config = dict(
    arch='vit',
    model='image classifier',
    dataset='microscope photos of single blood and bone marrow cells',
    train_examples=194171,
    image_size=32,
    crop_scale_min=0.7,
    horizontal_flip=True,
    translate=0.06,
    targets=['cell type'],
    num_classes=17,
    norm='layernorm',
    norm_position='pre',
    hidden_act='quick_gelu',
    mlp_ratio=3,
    head_dim=32,
    fused_qkv=True,
    bias='qkv',
    qk_norm=True,
    parallel_block=True,
    inner_norm=False,
    patch_size=[4, 4],
    conv_stem=False,
    layers=8,
    width=320,
    positions='relative_bias',
    pooling='class_token',
    label_smoothing=0.05,
    loss='cross_entropy',
    init='kaiming_normal',
    residual_init='zero_last',
    optimizer='muon',
    muon_scale='original',
    learning_rate=0.027,
    momentum=0.95,
    nesterov=False,
    orthogonalizer='newton_schulz_5',
    adamw_lr_other_params=0.0013,
    max_grad_norm=5.0,
    sam_rho=0.05,
    max_steps=5800,
    batch_size=48,
    epochs=1.4,
    lr_schedule='wsd',
    decay_fraction=0.3,
    final_lr_fraction=0.01,
    warmup_steps=1160,
    weight_decay=0.02,
    adamw_weight_decay_other_params=0,
)
Rows from block 2 of a small image classifier, named by matrix and row number. Rows with one number belong to one neuron. Each number is 500 + 40 x the weight over its row's rms, rounded and kept within 0 to 999. All counts start at 0. Numbers have three digits each.
Before each neuron's rows are labels from the 100 images, of 14976, where the neuron reaches its highest value: "top examples" is what is common among them. Only what is clearly more common there than usual is listed. The data: microscope photos of single blood and bone marrow cells.
# fc1: MLP up (model.blocks.2.mlp.fc1.weight, 960x320), inputs 107-213
# fc2: MLP down (model.blocks.2.mlp.fc2.weight, 320x960, transposed), outputs 107-213

top examples: cell type: artefact
fc1.553:445530523413431523471482478570435499585457517478551430503496495518448479439475562446381508472499510493512566477487510537517534423467523517536449583524518502515490446544565523535502524469480538485486556572463481512444519475533536514472499436488492540485486448519573568440482564462478544461508504525434479469511482526525478
fc2.553:478472546466537482503504493509444487551474505469500473524523496496450560527495522480498451547568514431571498498380453514475541491473469491483509525453487480519527411543540451595499480519564536513516468502454525481397552453528545507503488461455484510417553504493560484505474602497598426469536451512534490443522519543553528

top examples: cell type: blast
fc1.270:602569556551547564419528447461465511481481551526465507552551476479531509537471460574429538535506520517609515474474479493532465476451557509459517437482503549538483447554444470514502487499549547492506563482515534508492486471567594541481532427469547450575483534511471585531459517532530539521509507472479514515488512499529462
fc2.270:423502518526543546463464402522455439526481492546551546512516564479517505516468423554475569563492484453518511491475481515475490427537488486506521510461525450474510523465570561564507460479504447546445530512502515502503490547524549516506531501530483550521510501493475452484468501473507546551491535524481407459473499495547505

top examples: cell type: lymphocyte
fc1.347:460497431448509476435513516482458410466516527435513464460571443502429540494483508486557474525473494453541497506464485459473522547472473502561568517510471465519500514506503551497472520489490492535473518532547503499477507488501513531531508460470522494539481490477419586432544523507521529519538466438565416499530520448517534
fc2.347:518481477527510500514568534462510516558481509550564559460494548503471513538500385489501470461592435441510543489561479528507519512467466524466612516471552462558563570487537552464408512481435511493508514449494510465489502461487539454456531538554551499505566497509502459424533446421527476579455514514541462499491460562559456

top examples: cell type: proerythroblast
fc1.28:475568503512535475487486476426440540522464452447441486425518470536498549514543564443465463529460475509560509420510497479493512516535549572483451539494560543503514491459533564521465530476515490561512523565463411579498477557420490506508486472462516542505521436570587438512520510568503467530468486448493502549601516480510437
fc2.28:521503479548474450514430539464518528461437550475513459510533501610468492485437488514543484516426496550606557485432474530503491414479544478468465518532551480504453535471511574485446509513476463526441500561491450508498500544545456583391514515556554502361511487585522455576553449495526504503509511568552400492522456537534504

top examples: cell type: lymphocyte
fc1.411:481503491538533476497483499520447449538492562525454461504533515505536514439471507474502437456494507545445530457512518504446528540506533527529539479524465539500513498464416500507495510476499483481514522510475560535482529519476456451499449558456548500470520566430460521496560506466486562494487430444553515531462493520510507
fc2.411:502471494480581538458567492533507522532472411511489540530486517535497517507554497489486395514490422471548546520453445558491442522530487474463506579459445520512477460485508463464481458523522477523536478442533484543518413512462480579534500486493451471497531469497521600503494517477447440471494538524521493545529544484451579

top examples: cell type: artefact
fc1.312:503514537509440488558542498498481543461496478452497504450495553522507561584644477641400582519550523552495463506474462488541435523482449417456507474506511508519520560486561526494514533459447470525521497430478476467545463475494444438551484490469482549543566482453477573455483455492521467525492404506515473505443467511424501
fc2.312:479470497477554515517484412466491516477474490492488533446516499471533512490488493500522517512517494515506529479521479514540546516546454498528438531530509507561508446428539515470519497532507509566470556458470447549472506506467548537465491428567551482483491537486523522509534500446463516478565448450571516580492527436534541

top examples: cell type: erythroblast
fc1.348:480575503484453531536499512477561499539498514449498461483496499488463531487509523513498494471491484473522485607534497573512476523559575519397558485532510566529590576438493495573531538529539484506443437492487530521421539503547465492509518560506515513480497441500468495534473518544448466498499409450445575493481406538476525
fc2.348:567508482520552505527544519539509517516513468526449532434478527477464514430466484447549494578489481475520417503515457534479399522429469472484513498430480451591490482424488502527535486512435474455414591580503507496433493525484435517430538453492443458525491535531527536495524480557423501557513491523582594532417522477541532

top examples: cell type: lymphocyte
fc1.227:506591472537566449531463515492459483514495483485504519479493531538506500473511480506429405517444479501483506500491503467531518540510463516525466483507540455459505525498530453542495454514513528459444554508516487530489406530508483504447515472435454571508489527470550476547411454489526512547512530477413479547571450487428459
fc2.227:443497481544425515547516510444476481497507495499415558457531475446481503525444502447489516535464485555464477555482488458440529504522505463453463422501542493490589504389520540550517533411492521517623512488511525516524541485520511523470549513573518503537442514514480561467437507516580488530504532508537478477483463523537517

top examples: cell type: eosinophil
fc1.141:485527452536558513572483517499489512525497488425505450427538464460530492479552522453417502458519521501573482543511477556529472476522527473480483525476492547488474514443497499572497527477459475489466440483495536483478470525513522521611474561462510504452514416511493482463494438490600432487545478537491485449538496514463517
fc2.141:490531509516489423519589483447545496472429480505564518508478423484450468516528477469505489516550480413528540456527537416486453517511445537444509564518449462535558511500529540494511525523436565466447538445566510583504496481560521488577504535533487543486463529481463533407463416516506510588525474528550507536499525491521492

top examples: cell type: proerythroblast; cell type: blast
fc1.733:484535508529493526547549449502483508574571535474547500502455479503442515476545582455463499445519490539512453461450498573510473514530425501510510417618473467573489538473469503568493530492520483471491498499477478502545496509471447517471508484508474495478557463465450532584553519497529501451507427527498541437523502479496538
fc2.733:517522582501504448511530459577475483528478434569518485509510501457567504525385493429530517439544469434531505498452480543521512442404475483492494584477513536479559479408623530490549521536452504493491521470475440487558505475478539512567564419537515537517505500463497415441514518420458515426554526443505527478540503543495486

top examples: smear: peripheral blood; cell type: eosinophil
fc1.96:514531505459538458486433580534473495473480442452463460497533518480529482517551517563495474502577514541511473521449499512499553567518520572488503505534502567454491497505478535584526562478534507474419597475444507516545560511537573447448475576475508478460510486515477524445535580520567540494553507502446458565498412530486510
fc2.96:542486557560501475524499453486598550478523413437535529496542420517446539457530454518496455545480493451466459559534455446546481527561552424546559512503529522549462469509429583467505485498530540507462513482495500451582489479530538450449504497427511507530491446495422431471480567504515541474477575435472469495526461573455521

top examples: cell type: plasma cell
fc1.558:491568422540453483484423545483389518491528475524483493494532475516518539464564501505549517525486459441505535521484513535463549463528548456425530455413534437506510552521490498516482511431466491491549480514504457402479518475447542463540573570449562455480524513515455496530481484458486457570532434475517501477517493565533486
fc2.558:537500585521516459482409511477452496461460494492455524465468455511517512443463549464534517476475511493536506526431497538446507460568463501412547536525551509525476516434484470502445533450471564444543473481447474443512600524517485500535490511531555538557453417478535465513476530524466515555528471447537478542481464486483431

top examples: cell type: blast
fc1.425:535547495554473461492489445496530469501534493500425491427453513426514505495596534526469574550516552494532486506527516472528448526506516547505475539511450494562525461425535479464460464568506492510534525445483492578582497487483545493473508525519508463538473530409469513521490529510503456597570570500480448461497549504433528
fc2.425:502564543510504541516439554563492457532545485533459546492488433576487441452514513519560443469506438447534460518507468496464508387490505513597562483478523537514510440501481461471572495449481520472517479520478508504413482548476470537456555541447480500530525500511502502485472418503562587484477580506588487507508489510488513

top examples: cell type: artefact
fc1.252:542542455495473478563541474539558487511426515561503481551515511472449536495482515509501532527482489490516541491453470537570448473438499553437587471454504496502440490517492468538491549504516513513597519453484513462409437521491543517528458465484541471491474492497533444458427519487435500502468497456411508470473513538516471
fc2.252:400488483430529533481532524491560510449480477504509518485446484442505523530434478517505573466443528521521533565536522564466526580458603548530517544474492570515505473450577518483510468463444505530511478494443480523438612528472491443525504443516485510506512555524523552488462468533452483524519486461501530604477473550509527

top examples: cell type: erythroblast
fc1.604:476505575522518371494499499465423480537517421492436486480558528496465539517466541473492480438522506436508507527419483529456434540469527517513515561546505563500493534424492533427490502548541479463392486418540508496463442540500499457486546468476521522481513498472555465497506529519542468459479511484530552558527497465488491
fc2.604:553549529407462427563545550524578488538517483530458467492419514546440465497436453497548557471448510498447492516432477509503559420541503401482523508521448518442565449521524514498500473537501521532486505530532530540476486428471559475473485610528514548516477469504451514453538427488550453461495507513508552575531517535502516

top examples: cell type: eosinophil
fc1.667:498585463520533474490438541502487475456427541537489473464526484521440494489486503572510521587548509566513431516495527520482575497490535512515466499469483499453598477515509509544545580408508566549513532462588533445506497553510446499512500490462459483459514495448417448540493523452494513505488511412480531451533521484521482
fc2.667:496559425577505493543513575443508439522559499545500507539505533549508451495515450457520541534512504506473542527497481497479527515488506505537474577457534538430562484494503515558501405465461485480492522465477400532498557477530572454528538438527505450545526484517550523485393500569475499502504503479469452521516519533496472

top examples: cell type: promyelocyte
fc1.405:497547464453479504468441506486503481517481506491577482506523452437480491488404508505480459454464412511516491504569485490501485465484542473566429481491483509527538455555511526573445468508388491475523502479565460539538498488511487459499553497549554469498526494453505500534433539500465532516420534429516538484603511523454499
fc2.405:495420550496473460545561504495512498515491554492576444481481504496490556504511569501539453514564522583474448522509420524443484525500443504438556538495544447503486570525545434456472498541467521482505503506566526480538542473470517434502435527538505496456489519492480524426510532499481539498485545518512463499515510441511515

top examples: cell type: proerythroblast
fc1.282:475586519542511542528505482538532532535540500473485458467502526490475518486513517518505425539518499444473540515426475484566454501564484540514546525529499491483527543492433525522530497345445525590433552416563529504554484549513480427466458470465506440521510511468497531502474549547491522543563508573466482533456475439523426
fc2.282:468392492459530479502454490560478452477486523498531563447458482504532511537555525463454501477501454494461500493521554508473487479405458455520593532570570457466527441553515483516550510538449564509607535563550428495501492463502499481520506484507468517442468462583541530585503462524504509551456490508484461503494446524434431

top examples: cell type: plasma cell
fc1.197:474533465477522490543571502526467492489482573414504484471429469494476468470467446488526437506475475550452517551519467550526498517455521515495474587473512491508476513500549433500538458581500465554457469465555480475480448503522464494525474469591536581516520451472479532517511467456492496579509510510439554473489480440495476
fc2.197:448495502487545491462528573485528480522527582551556535504460527490462506519500461551505480507537506481516478477499499437519528422521590548561491534507553494485521389460513473493480517518559529545542527489488492451530455569476535485399592478415504503466500556525561564546505462387498555530562442465440432499494534461489490

top examples: cell type: lymphocyte
fc1.291:510523505571574486512458486495521502600406495471585537428533483450506473535562595537467495511496503518478509566471519508530430533507484461457435537533426566499483492478535528537463496496501473544479465561536461445492475456564477517519472428521576480424528485435518561468503468534428465472428505525532485464479483437468548
fc2.291:460504523482452532486596474515438520588502502494547522488616461510476438495499492462440467435496591449483529528471553447513549494515499533507481520437523425465486398493476494529460470492414507466465502532516486468525443488477418523545485486522501520414484517505531483481526473512534475520471560468513538531528511524513482

top examples: cell type: erythroblast
fc1.145:469506549468487572538502513480527517543529523531528432447539601515417495470462565503497481520441450546532463545441498511561432474548425479469488451472426456513546491522536550550532482521504504496496498483510529513507505428469504506536526547464577477441490489514432515497495480488564467476594491519478422472547545470504488
fc2.145:463484545512486525553506465474600515463468495487466500478455453443551512484504574532509490450511518478521548499499482458548458510455496450539510548474500469485445497487492467549548495525532489508499476450532557494512521524458495452513559500535507528476544499442508484449457470521536395437510455517427505639557487525496516

top examples: cell type: promyelocyte
fc1.108:498501502499447509534592484516459535498503456541526481439488482415473409530549521536571535437502488558592512455501531554495534450457497599482449457473483548501493580523444528476511474497560535534532586548505497526556470519504465464477569413568456485572524460505494461487411577501503464553467426487553484483483483439557517
fc2.108:509544532553463580522532498526511524528511505460486507463510508529487544512497427490594451469512505446476475442487483511447488446528502528510510422504475465533490379468486457520503584541494511467470493536525557499542509535412463510491548535482457557490508562574422474436514506488453507475516542448517609517513542527522453

top examples: cell type: erythroblast
fc1.174:539546493502424494496556490458521515539435565575484524509500560528448491482458493528497457539485467467399574506521448438505467558538482546544502462447491495466466477405553456525460458537539551520537466571493573582517521503470570522472543566501477468439445488461490504475496538549485471426476442464469509492496461443497594
fc2.174:462546463461521441473572518519558528480524485533582494540469481471481468499566470447426452558428480579474472547468556447522467469527532453458480459577494505556413464538514497507548585454551485454487556489503448487507552527497421456507461499402451609485510502573433549524512528445469505501484532490594397486516535621460493

top examples: cell type: promyelocyte
fc1.97:488564512489454493503425515519520489454591493514489479466448467441452502521487551513452490565459529455523501559508485475555485538507456471499529441503518475494484508531588470507608514524476478475503444405497458484501581491455419431476480491532453539640589487570460469535474494474500454443548493616526488466485481510498437
fc2.97:578475525493525491464510535484489502492528525472544535517516517501501542491480441500487471475480516502534467521462546547468494439486493501493516483533530567527547496479437476445551513483538500470438485496521507545507520435439561499509486451549398610532500520505524497466428461427527547451500533434565472496488573544475542

top examples: cell type: erythroblast
fc1.534:504551470501525560498405452497435492534399526494442444488532523490535485400483498456448514554588518520433440512532487496470468550449558470505488547493553495543487549528452474470488517510469485499550449518465505527555573513498479481516494570523483478432480455528479460504453568479513569541498469475446433542592530468546492
fc2.534:500468542568453410485543621511528507382500479513388568531512519503636524428539543518480496495477544531495541500477501522523521547532548520525492455523517451455472465517453488486432514465466519497581556456462411551561501447442514474500484480405510540539468482509477479353512498453543470523482505522535530491509557551478521

top examples: cell type: artefact; smear: peripheral blood; cell type: eosinophil
fc1.723:432542477446504504545528483448464538476546427530479524557507470493502464582491444493542483472468575510549615525519441486488515528509479518502544551470457502411538453523548477574509545530481433489513538464495488474484547486523520485375404467510469516521459491419511509555468513407528546473525521478450460475503497506468532
fc2.723:446450450478523529448463524504450430484513470498564526444490542503467527496474485596514472551510480530466504438507519495505404438539514422433520475520502431528447621539494513520522506488580544523478524527514426557474558597455505541454523552478482469488414520521543536518554500523423560523439527579544464533528515453554524

top examples: cell type: artefact
fc1.692:506461507460476521541462485473534386511515456482531426475488485450494553469468543487505511499510471552480478470447527496552599492462481506521463510555481477548553531503538514485535536454526452462493519484547581532537542496475485565490525535532458530568503503442540512512452497442562473457525465464475472554422537523450515
fc2.692:495513504527511526508471550450500435338427505501513522466518466451438476543565473502542437532478483543524482593469524435450504522542461487554537505539491516469555444480534499558556486514526476519461470518548462484483529525475458508510461532492487513481465536410521449470518518551516495530516540469501525517479508488517491

top examples: cell type: plasma cell
fc1.582:564537483573498512479500461459464528543474443518475422489522432479488489537503480501485478463490517492455561510435521563456496495591529500449551537527502481598497528476585524471525436522482496473398572442482475491516530453514474536504535609555508459528474535444410517487484483440486533473472436485449571477558482522519556
fc2.582:437562504495471460497493544502498486501543515524508595499482479518482455412452520516509524496477495549503419502468488545534514469451491490507493580534535539554489422477512506447464516468459504466502520428516469483581447521451508518534496400444483511482447486487524542507473480575487543512553467532491454533510496492435537

top examples: cell type: erythroblast
fc1.213:504537478454482429504511512525435505536501406456463525468475485533509517500465524556560524439573539542502565489495532493521535588449457499504478471499476525454501515526474475460452597513501476490511473527466519499452427496544541539493563520457465519521500542446445510419504495499553479528511530554529496514497565478523492
fc2.213:560487516492480440475523497535472470492458481482500505514553470495448489473441504436449554520424415519555621562419526490520529519484481498474439527498506492478444498454526554549495488437510475520498449553494467488525490492533493469579484502519527489494562494513545507457459476577505512518548522408464529453527553515508557

top examples: smear: peripheral blood; cell type: eosinophil
fc1.159:511532515492578478493574517494481475464472505521503493547502517522478534458527446512469504573469578485592584556497457439453403544569451497426549558483420452527512496541522506502489552498557434528524441571491464559473530486439532528511477525504515464507433523523494531486522547504529558488498435451517453476579426580518573
fc2.159:502561477513518539497535504452493469492466491458562511541485527494479541540459504512487473559550483474555512594503465523516488595509447533532538533473428433492472491591468516441482476444452481523501455485466511532459564428525514530522520476486457477463511460514498559480534556545539559523539523501466473488514483565530547

top examples: cell type: promyelocyte
fc1.428:527599512517426581529528527494497513523436514457527503452564549486397515489431463468500491530486487453520486507521513496487487424490544489451423576526536491560478510492543500527518499475487562595462465480487431566493478461515482483540487407506441536421585520455506520512486530495481468454640504432499506440514528494505488
fc2.428:495505478482472544430511568527463490540492506465466436522487465572437479499490491475490446557552437538580494498535524568582537460551544475480539470435464489487503491490416486494518471483424445410507489461530553457533511455569494541544615394498548558534549495519478467508551519506450523497538524454550451540480479502506502

top examples: cell type: lymphocyte; smear: peripheral blood
fc1.155:511520465476522461520454537562540484570483474544485436485526462469468514489451484481546542499538563496545609472387486511556480516461558489470458502507504534450431482465527484522536471512533474496457497504506446466485466524534546578486443432478484483464507422520504499526431525547428487494523495564525559478482615511464486
fc2.155:552585564523544490510508475491476541565521466512482551424445528583544537588484482530502565543539478443513420552493504515544557470450446521491509531497530425525497427571457571516534470494499477519528518490481499501430471454483449530494465489545452530549475534520450481506462421479480515490543461486514556511432521515538475

top examples: smear: peripheral blood; cell type: eosinophil
fc1.520:463507489460494490488453477520496566537544436543499505450501566472466471574509488570492497521534523533534468540578502465485537510441586479519557482550476499467483486477491525496480438543447474462478511474515469415495496472471555458534460514533437542492471509496506497445491522504430502572447473517417497518421505540479511
fc2.520:576508563501509522531498445460476533468528471498465499526465422452494477498487471497475482476522525495572516549520494464490552522503506527444477458502446604570480505413494480552646564517410459541466535517548454496578495457451496477501553437500451467474472480486424482503529514482489554507521459518495481471469520422559539

top examples: cell type: erythroblast
fc1.409:484542408557506482483564528562530436526531457576513495523602473499486481493489551536442499552492529503560440571492517575452477443494538476529450559506522427488505489452514562458511500459478467487481492557476496434546442491495467430465434470448436495540532457496429511486584487447550561513516470535434441510550444517506547
fc2.409:512466506531516600440470469441535502484496443529513498538576480475465546458517548489482502472509534546481504521415458544520499490511562518525470511544501459521476533595434517572463549513560467513524447552505491474555515446492537549471486507517453471509474510539498503522527532449504503502477538491489518541483457523510525

top examples: cell type: plasma cell
fc1.333:455507585488469520504465550510459440477489566541454482472460510505515524586517512549489466568550475487504473555571481469474511480444602461450500472560460447505577522466616483444471426509572450504509460468442518604527502583483506460520467515470524498527490463503568529473554536425444544472472597527431448497441529433508464
fc2.333:538608523509462465576467482511460516547473470529502519472588492544485487432558647418505477427535476561453534516510541474520537483517476464481530553541434554467548477558500544479429461507418572530466450489501534554583508477543509549510466508532451515471467484488555496545399417404513499514535461463508521559486477525524552

top examples: cell type: artefact
fc1.555:466567515500473448489426496473460495524504479480426509477516506472453564491393464546463484439431549500457486452455453502489529501487457502542540527489493444490502485446516586519518503521490521479492573506484465480482472513539553494536488488465472486527435495467462570481452492485519557486580472514450511562490500513509604
fc2.555:517586508519514465464450443543585560514503552488507459505496514494478594461425467559436451477509522550470400481493503501496576556473478544482501547555518533480478463457541563481452553504495444499488577536558463428445547443535504485517423519484547542592416534550508508443420476482469476592512564443470443493452477572504494

top examples: cell type: plasma cell
fc1.297:487541500551471499509467496487504510470496538468495404465439536544423485513505524501505541546454461469515496539526532526534612563555487522456533538488448536534471491511484496467542453500474503464458524522473563497519458481518495458455536480503484437541505538545488435504492522487472442441489469519453508463537576432549496
fc2.297:445516528551468517543521571523539505516501508446529448557435481482523466571528514546463467506496640508491484523530490444530517480450534435439474517550520544520524568469541526506552536517478457527505486516549477508448517510457519482510405546402523525509479429534540496539544527455535494580506496447556457524473510510501531

top examples: cell type: proerythroblast
fc1.242:530545535488535541489510511505503510541451446442462441499527500489409536474434533529493526473450575604468492523529525448527538500518475528555569448518499477519516475492452530526482515485541472503496498458447548476563512566493497487544496503503503446449531497544505473595514538518508478451546441459471518536459504483538513
fc2.242:518558500546532479517514498432533473476532442509514489511509599450508469450478527513503524519504474462491452507554547469571547423477482446500513493485474519525439514488542483475578408496542486545470447501454490489553498499518561421560531491517508584483504476540468492581497446468485497471428522507474499453449469491573487

top examples: cell type: eosinophil; smear: peripheral blood
fc1.654:487540461492527563526518476468538559482468538520496546464577440472500493448489532417504524520508463525459412467461534461549511557571457538477481516494521464451494504503506381482447501478479515473519563581535528541542554528513454476430542548481484480518512501419468510510420502442523559448511546532462542485524598500510489
fc2.654:556525492505522488543429515492543525468481463468555456491556467551472521508587553521529457502500561457554505603529539454429459514465460507434542505511524479516533507471466553514463474475510499504482558563446482553490425565516534443606520455554544439537445535466452495479560486461508497500497548448461465475509539472542492

top examples: cell type: plasma cell
fc1.606:537487515432509481477474398582460498573518485428482510572486476559509461555455484545478460493535502503513523492495534534497455517554555472477440521473528512569532434476590465507456457592508546481477497470496523475502450487456543508545497479502499563495453467454425527474503522458588572497506480471481569470482506496551565
fc2.606:496537453499466508406521451481538565473506585535527451564581491529496556517459445451442507531498480513422489515516428547499449494541449536486562485448501469569505501489503429441488542425464522466484411555519527502597438532466579565492540539523423531529468509522523486475476461466527493522478537497442526507514497506515521

top examples: cell type: promyelocyte
fc1.110:454510499507505446535452462477448476446498475467478480472458424540496519467510557521511405431491508454524502492510545525502504532429463485481493500452460537534507472520510481456501435560537479460530501512533523515382492552413511522509520540509511571557532524479542533452441508475594512546515483467528507585571587516481452
fc2.110:527543536490509504481489530489481450541474534494445512450514529464524543475486519549558455402534469430482563503532481482492474488548522521514472505514482592466487469491460486518494499413444529496480414498519456515565538467464488504501428457442547478490515510534478514526473449541477503498474496517566533560483414505479476

top examples: cell type: artefact; cell type: promyelocyte
fc1.95:544507439513494424527542519472512483567555506481507517522537455483472509531527496508439526547507579449466416550440403521539475547497452497489534529526484507540501493495495481480484468534441517476475482457573457527463518445536514478436586515495491475462441520498489536431487521492498477494455484504542506595477420545472491
fc2.95:459489507490440462538533505569407550504421560509531520524486531558448583522490505559487497504452464506405495449497532488456500525480482500445466450480541531452434537507484499528508484495490515552516546492490484536521489565517527462482512539515487529444541557482473463496518547493499536559541471574487446478574550503476473

top examples: cell type: proerythroblast
fc1.142:472527518427430563461486466490510523549507533507544540453518514459417462484486510521489496574493513502469456494501487471505501365496570529509481524532476471518451461531539463609525568522534530516470539493573530440544485519524465475538520494483440501492553526463466528534476506467531438533499440480528509477511507448563448
fc2.142:477435493592501469542561570541548437450491499490439491494457565534572466564513445528538481518501588508506539471503503562509540486469437461485496532468499516538546489502576466438505521484452466552419516557498557486530525433487433540517476503489481546543485461470557541569580481508483555436492549501536548475493452540461408

top examples: cell type: promyelocyte
fc1.156:471496502562434576559463494513448548458509493453452474455495512522536471432538481500438486529457478433602477529520476526465512498541558533500552556532413504527524480442494469516497500543493511567552477492498495440528495427503533496479408498527569516497501386455487438579491572493485501505461549519476498529496491511506482
fc2.156:501494418477581482490518503557461559593577489497474502510520555590463464536473505529444548522539477528525475521540504520545436510519466508526532437423507425438487497505486488540499482554495525478495452533500556544541521462387496564493460515494466436526559563448438478499518464446551436540456494519506532452575453517479549

top examples: cell type: proerythroblast
fc1.19:519496455490480499537488480507438522446576522581464521536598511479492498541469515570529539429430483483481502509422508489440439571544501572543505502493461557521417475517488443557535483505515553569416549464510495594537541489492487414507456519519522527525509496577461472444397556452518525512466501497425487538566520485523438
fc2.19:476500534497494510532454509494512495493484462480430448485563499496559453587493505537552489490506440503416473480540600546536556465516530470497393446517493490513465556549482528484507491503483481481403497492414562505459494499515566469582523499542515471485568506482513515494519454554507491527516529445494512483482509517539585

top examples: cell type: artefact
fc1.258:485530519481458461498402574481463519537509571490500473551479524540469508458471452499626517509499511523535577471545475530587591509531501480522511442441523509535540529486581497480542505502521435491487525505496487487463526569538463456544547534527476454480530540501506482445464547518540511493555576477527553551457505462370481
fc2.258:499542520602514610532450493564494477540479508523517488537498426555536497479470519495456442390516482497535492515523450540505506407460477505519521482465532536519481473569493508555503557451469547448402489509476539561496471459533501518500524474480430463442505502499474433501455473551492499500474480502423524446457521558502511

top examples: cell type: promyelocyte
fc1.424:483597450519534525543519524477486520496474480467492483498458492427544506549523486418584495476560483479511483480509465478568426457536489520469477531461471499514474556487513447534420459441519538546447491566508493500504492533526511518460516513503560503469489477543578576503465555470437506477460483510472485508555515506467438
fc2.424:523424461573459552523534521559487483501489540489435460525463485512558419529423458554433499425508580471549493551491434487504506495540509459509524497474501525542525479522496488502521528541549505503459542469516512511573508524418499447524530479575586502512507510513591538440527559438543561577473505480528469476521472416510496

top examples: cell type: artefact
fc1.123:502545567529472502541452469470442519577454593446524529504491471536497502430449518523474479476557511582526521536454550465515556563467492508545469539511584475503500517497516481450483491451444520538469512497506551554443381513521542520459440504501420550565458514517510535513476554453478564462494474452483519517373472518486511
fc2.123:505453487483560519528467477411440500498531531447550464541468489437487459446476517430452467506482495545482544464452476548521485512575482490512527490502463578518461570592518486520591509477525530457576539469560500471475545509599541470529544488456491464576514505555424517486506512520584504469487435530490479517427487577504488

top examples: cell type: segmented neutrophil
fc1.76:511575463466488482521452469583478484569507504552522481472523527512488493527514504457475596569548478611507486499438517527486494510554539459543504526503487487444488488489506547474451557502580527510436484523563536465528523511460541508512522476466569524472516497453490461540499441557570548415445483459446420491552445513467583
fc2.76:480482471496462526505488428507556531487495460472476454470530598487453571503561486385549520483477457528527479383502494513565450489476509484463507422588472492491521466518437487558497470490484419488507474451529563536498537486484522494494505485458483525512512501436468479510566484504537482475473457524475427496582445525479524

top examples: cell type: promyelocyte
fc1.292:539542448513517503490539519508510477469507605512523495530488505500474461550441486504526501510510519470511478558460474494448548485504555572422500504541523460505536578469512563494495503444522482453541488501546501467468516513470461474505569498463533473503544554511478448461491478495481485513464467558341469485523495440542541
fc2.292:545514559478451499512528516518507442538440416535550563493467484501516493512521485507490502484511511482516497526559512499469571496500535513544531444492513491503482458421484433523559550551370456499511463495531523441478460477453498548463567462507428490447564506514464547474464465455454472550483520521565438536463463507522547

top examples: cell type: promyelocyte; cell type: blast
fc1.53:437527523510428533476504503473419519497530486405513495483474578470548563532484504490501469512513413537483431532537443485513488499544485514515471486591527522456493511524504486525560466441499444561558532536470477580429573561573463431520452509475474539557520524448506502551473461437517497452518516525431540528458560510439488
fc2.53:475505516507477491479539499479539555473551485435500491526458503517456505483484533504457552529566470558484550488576463495482509468503443531580530552479528521401477481477528429502539519502504540497395467495514522570484532425414444500429471435511528484505529491533517470538516475537530403468522587437522515569472477568503534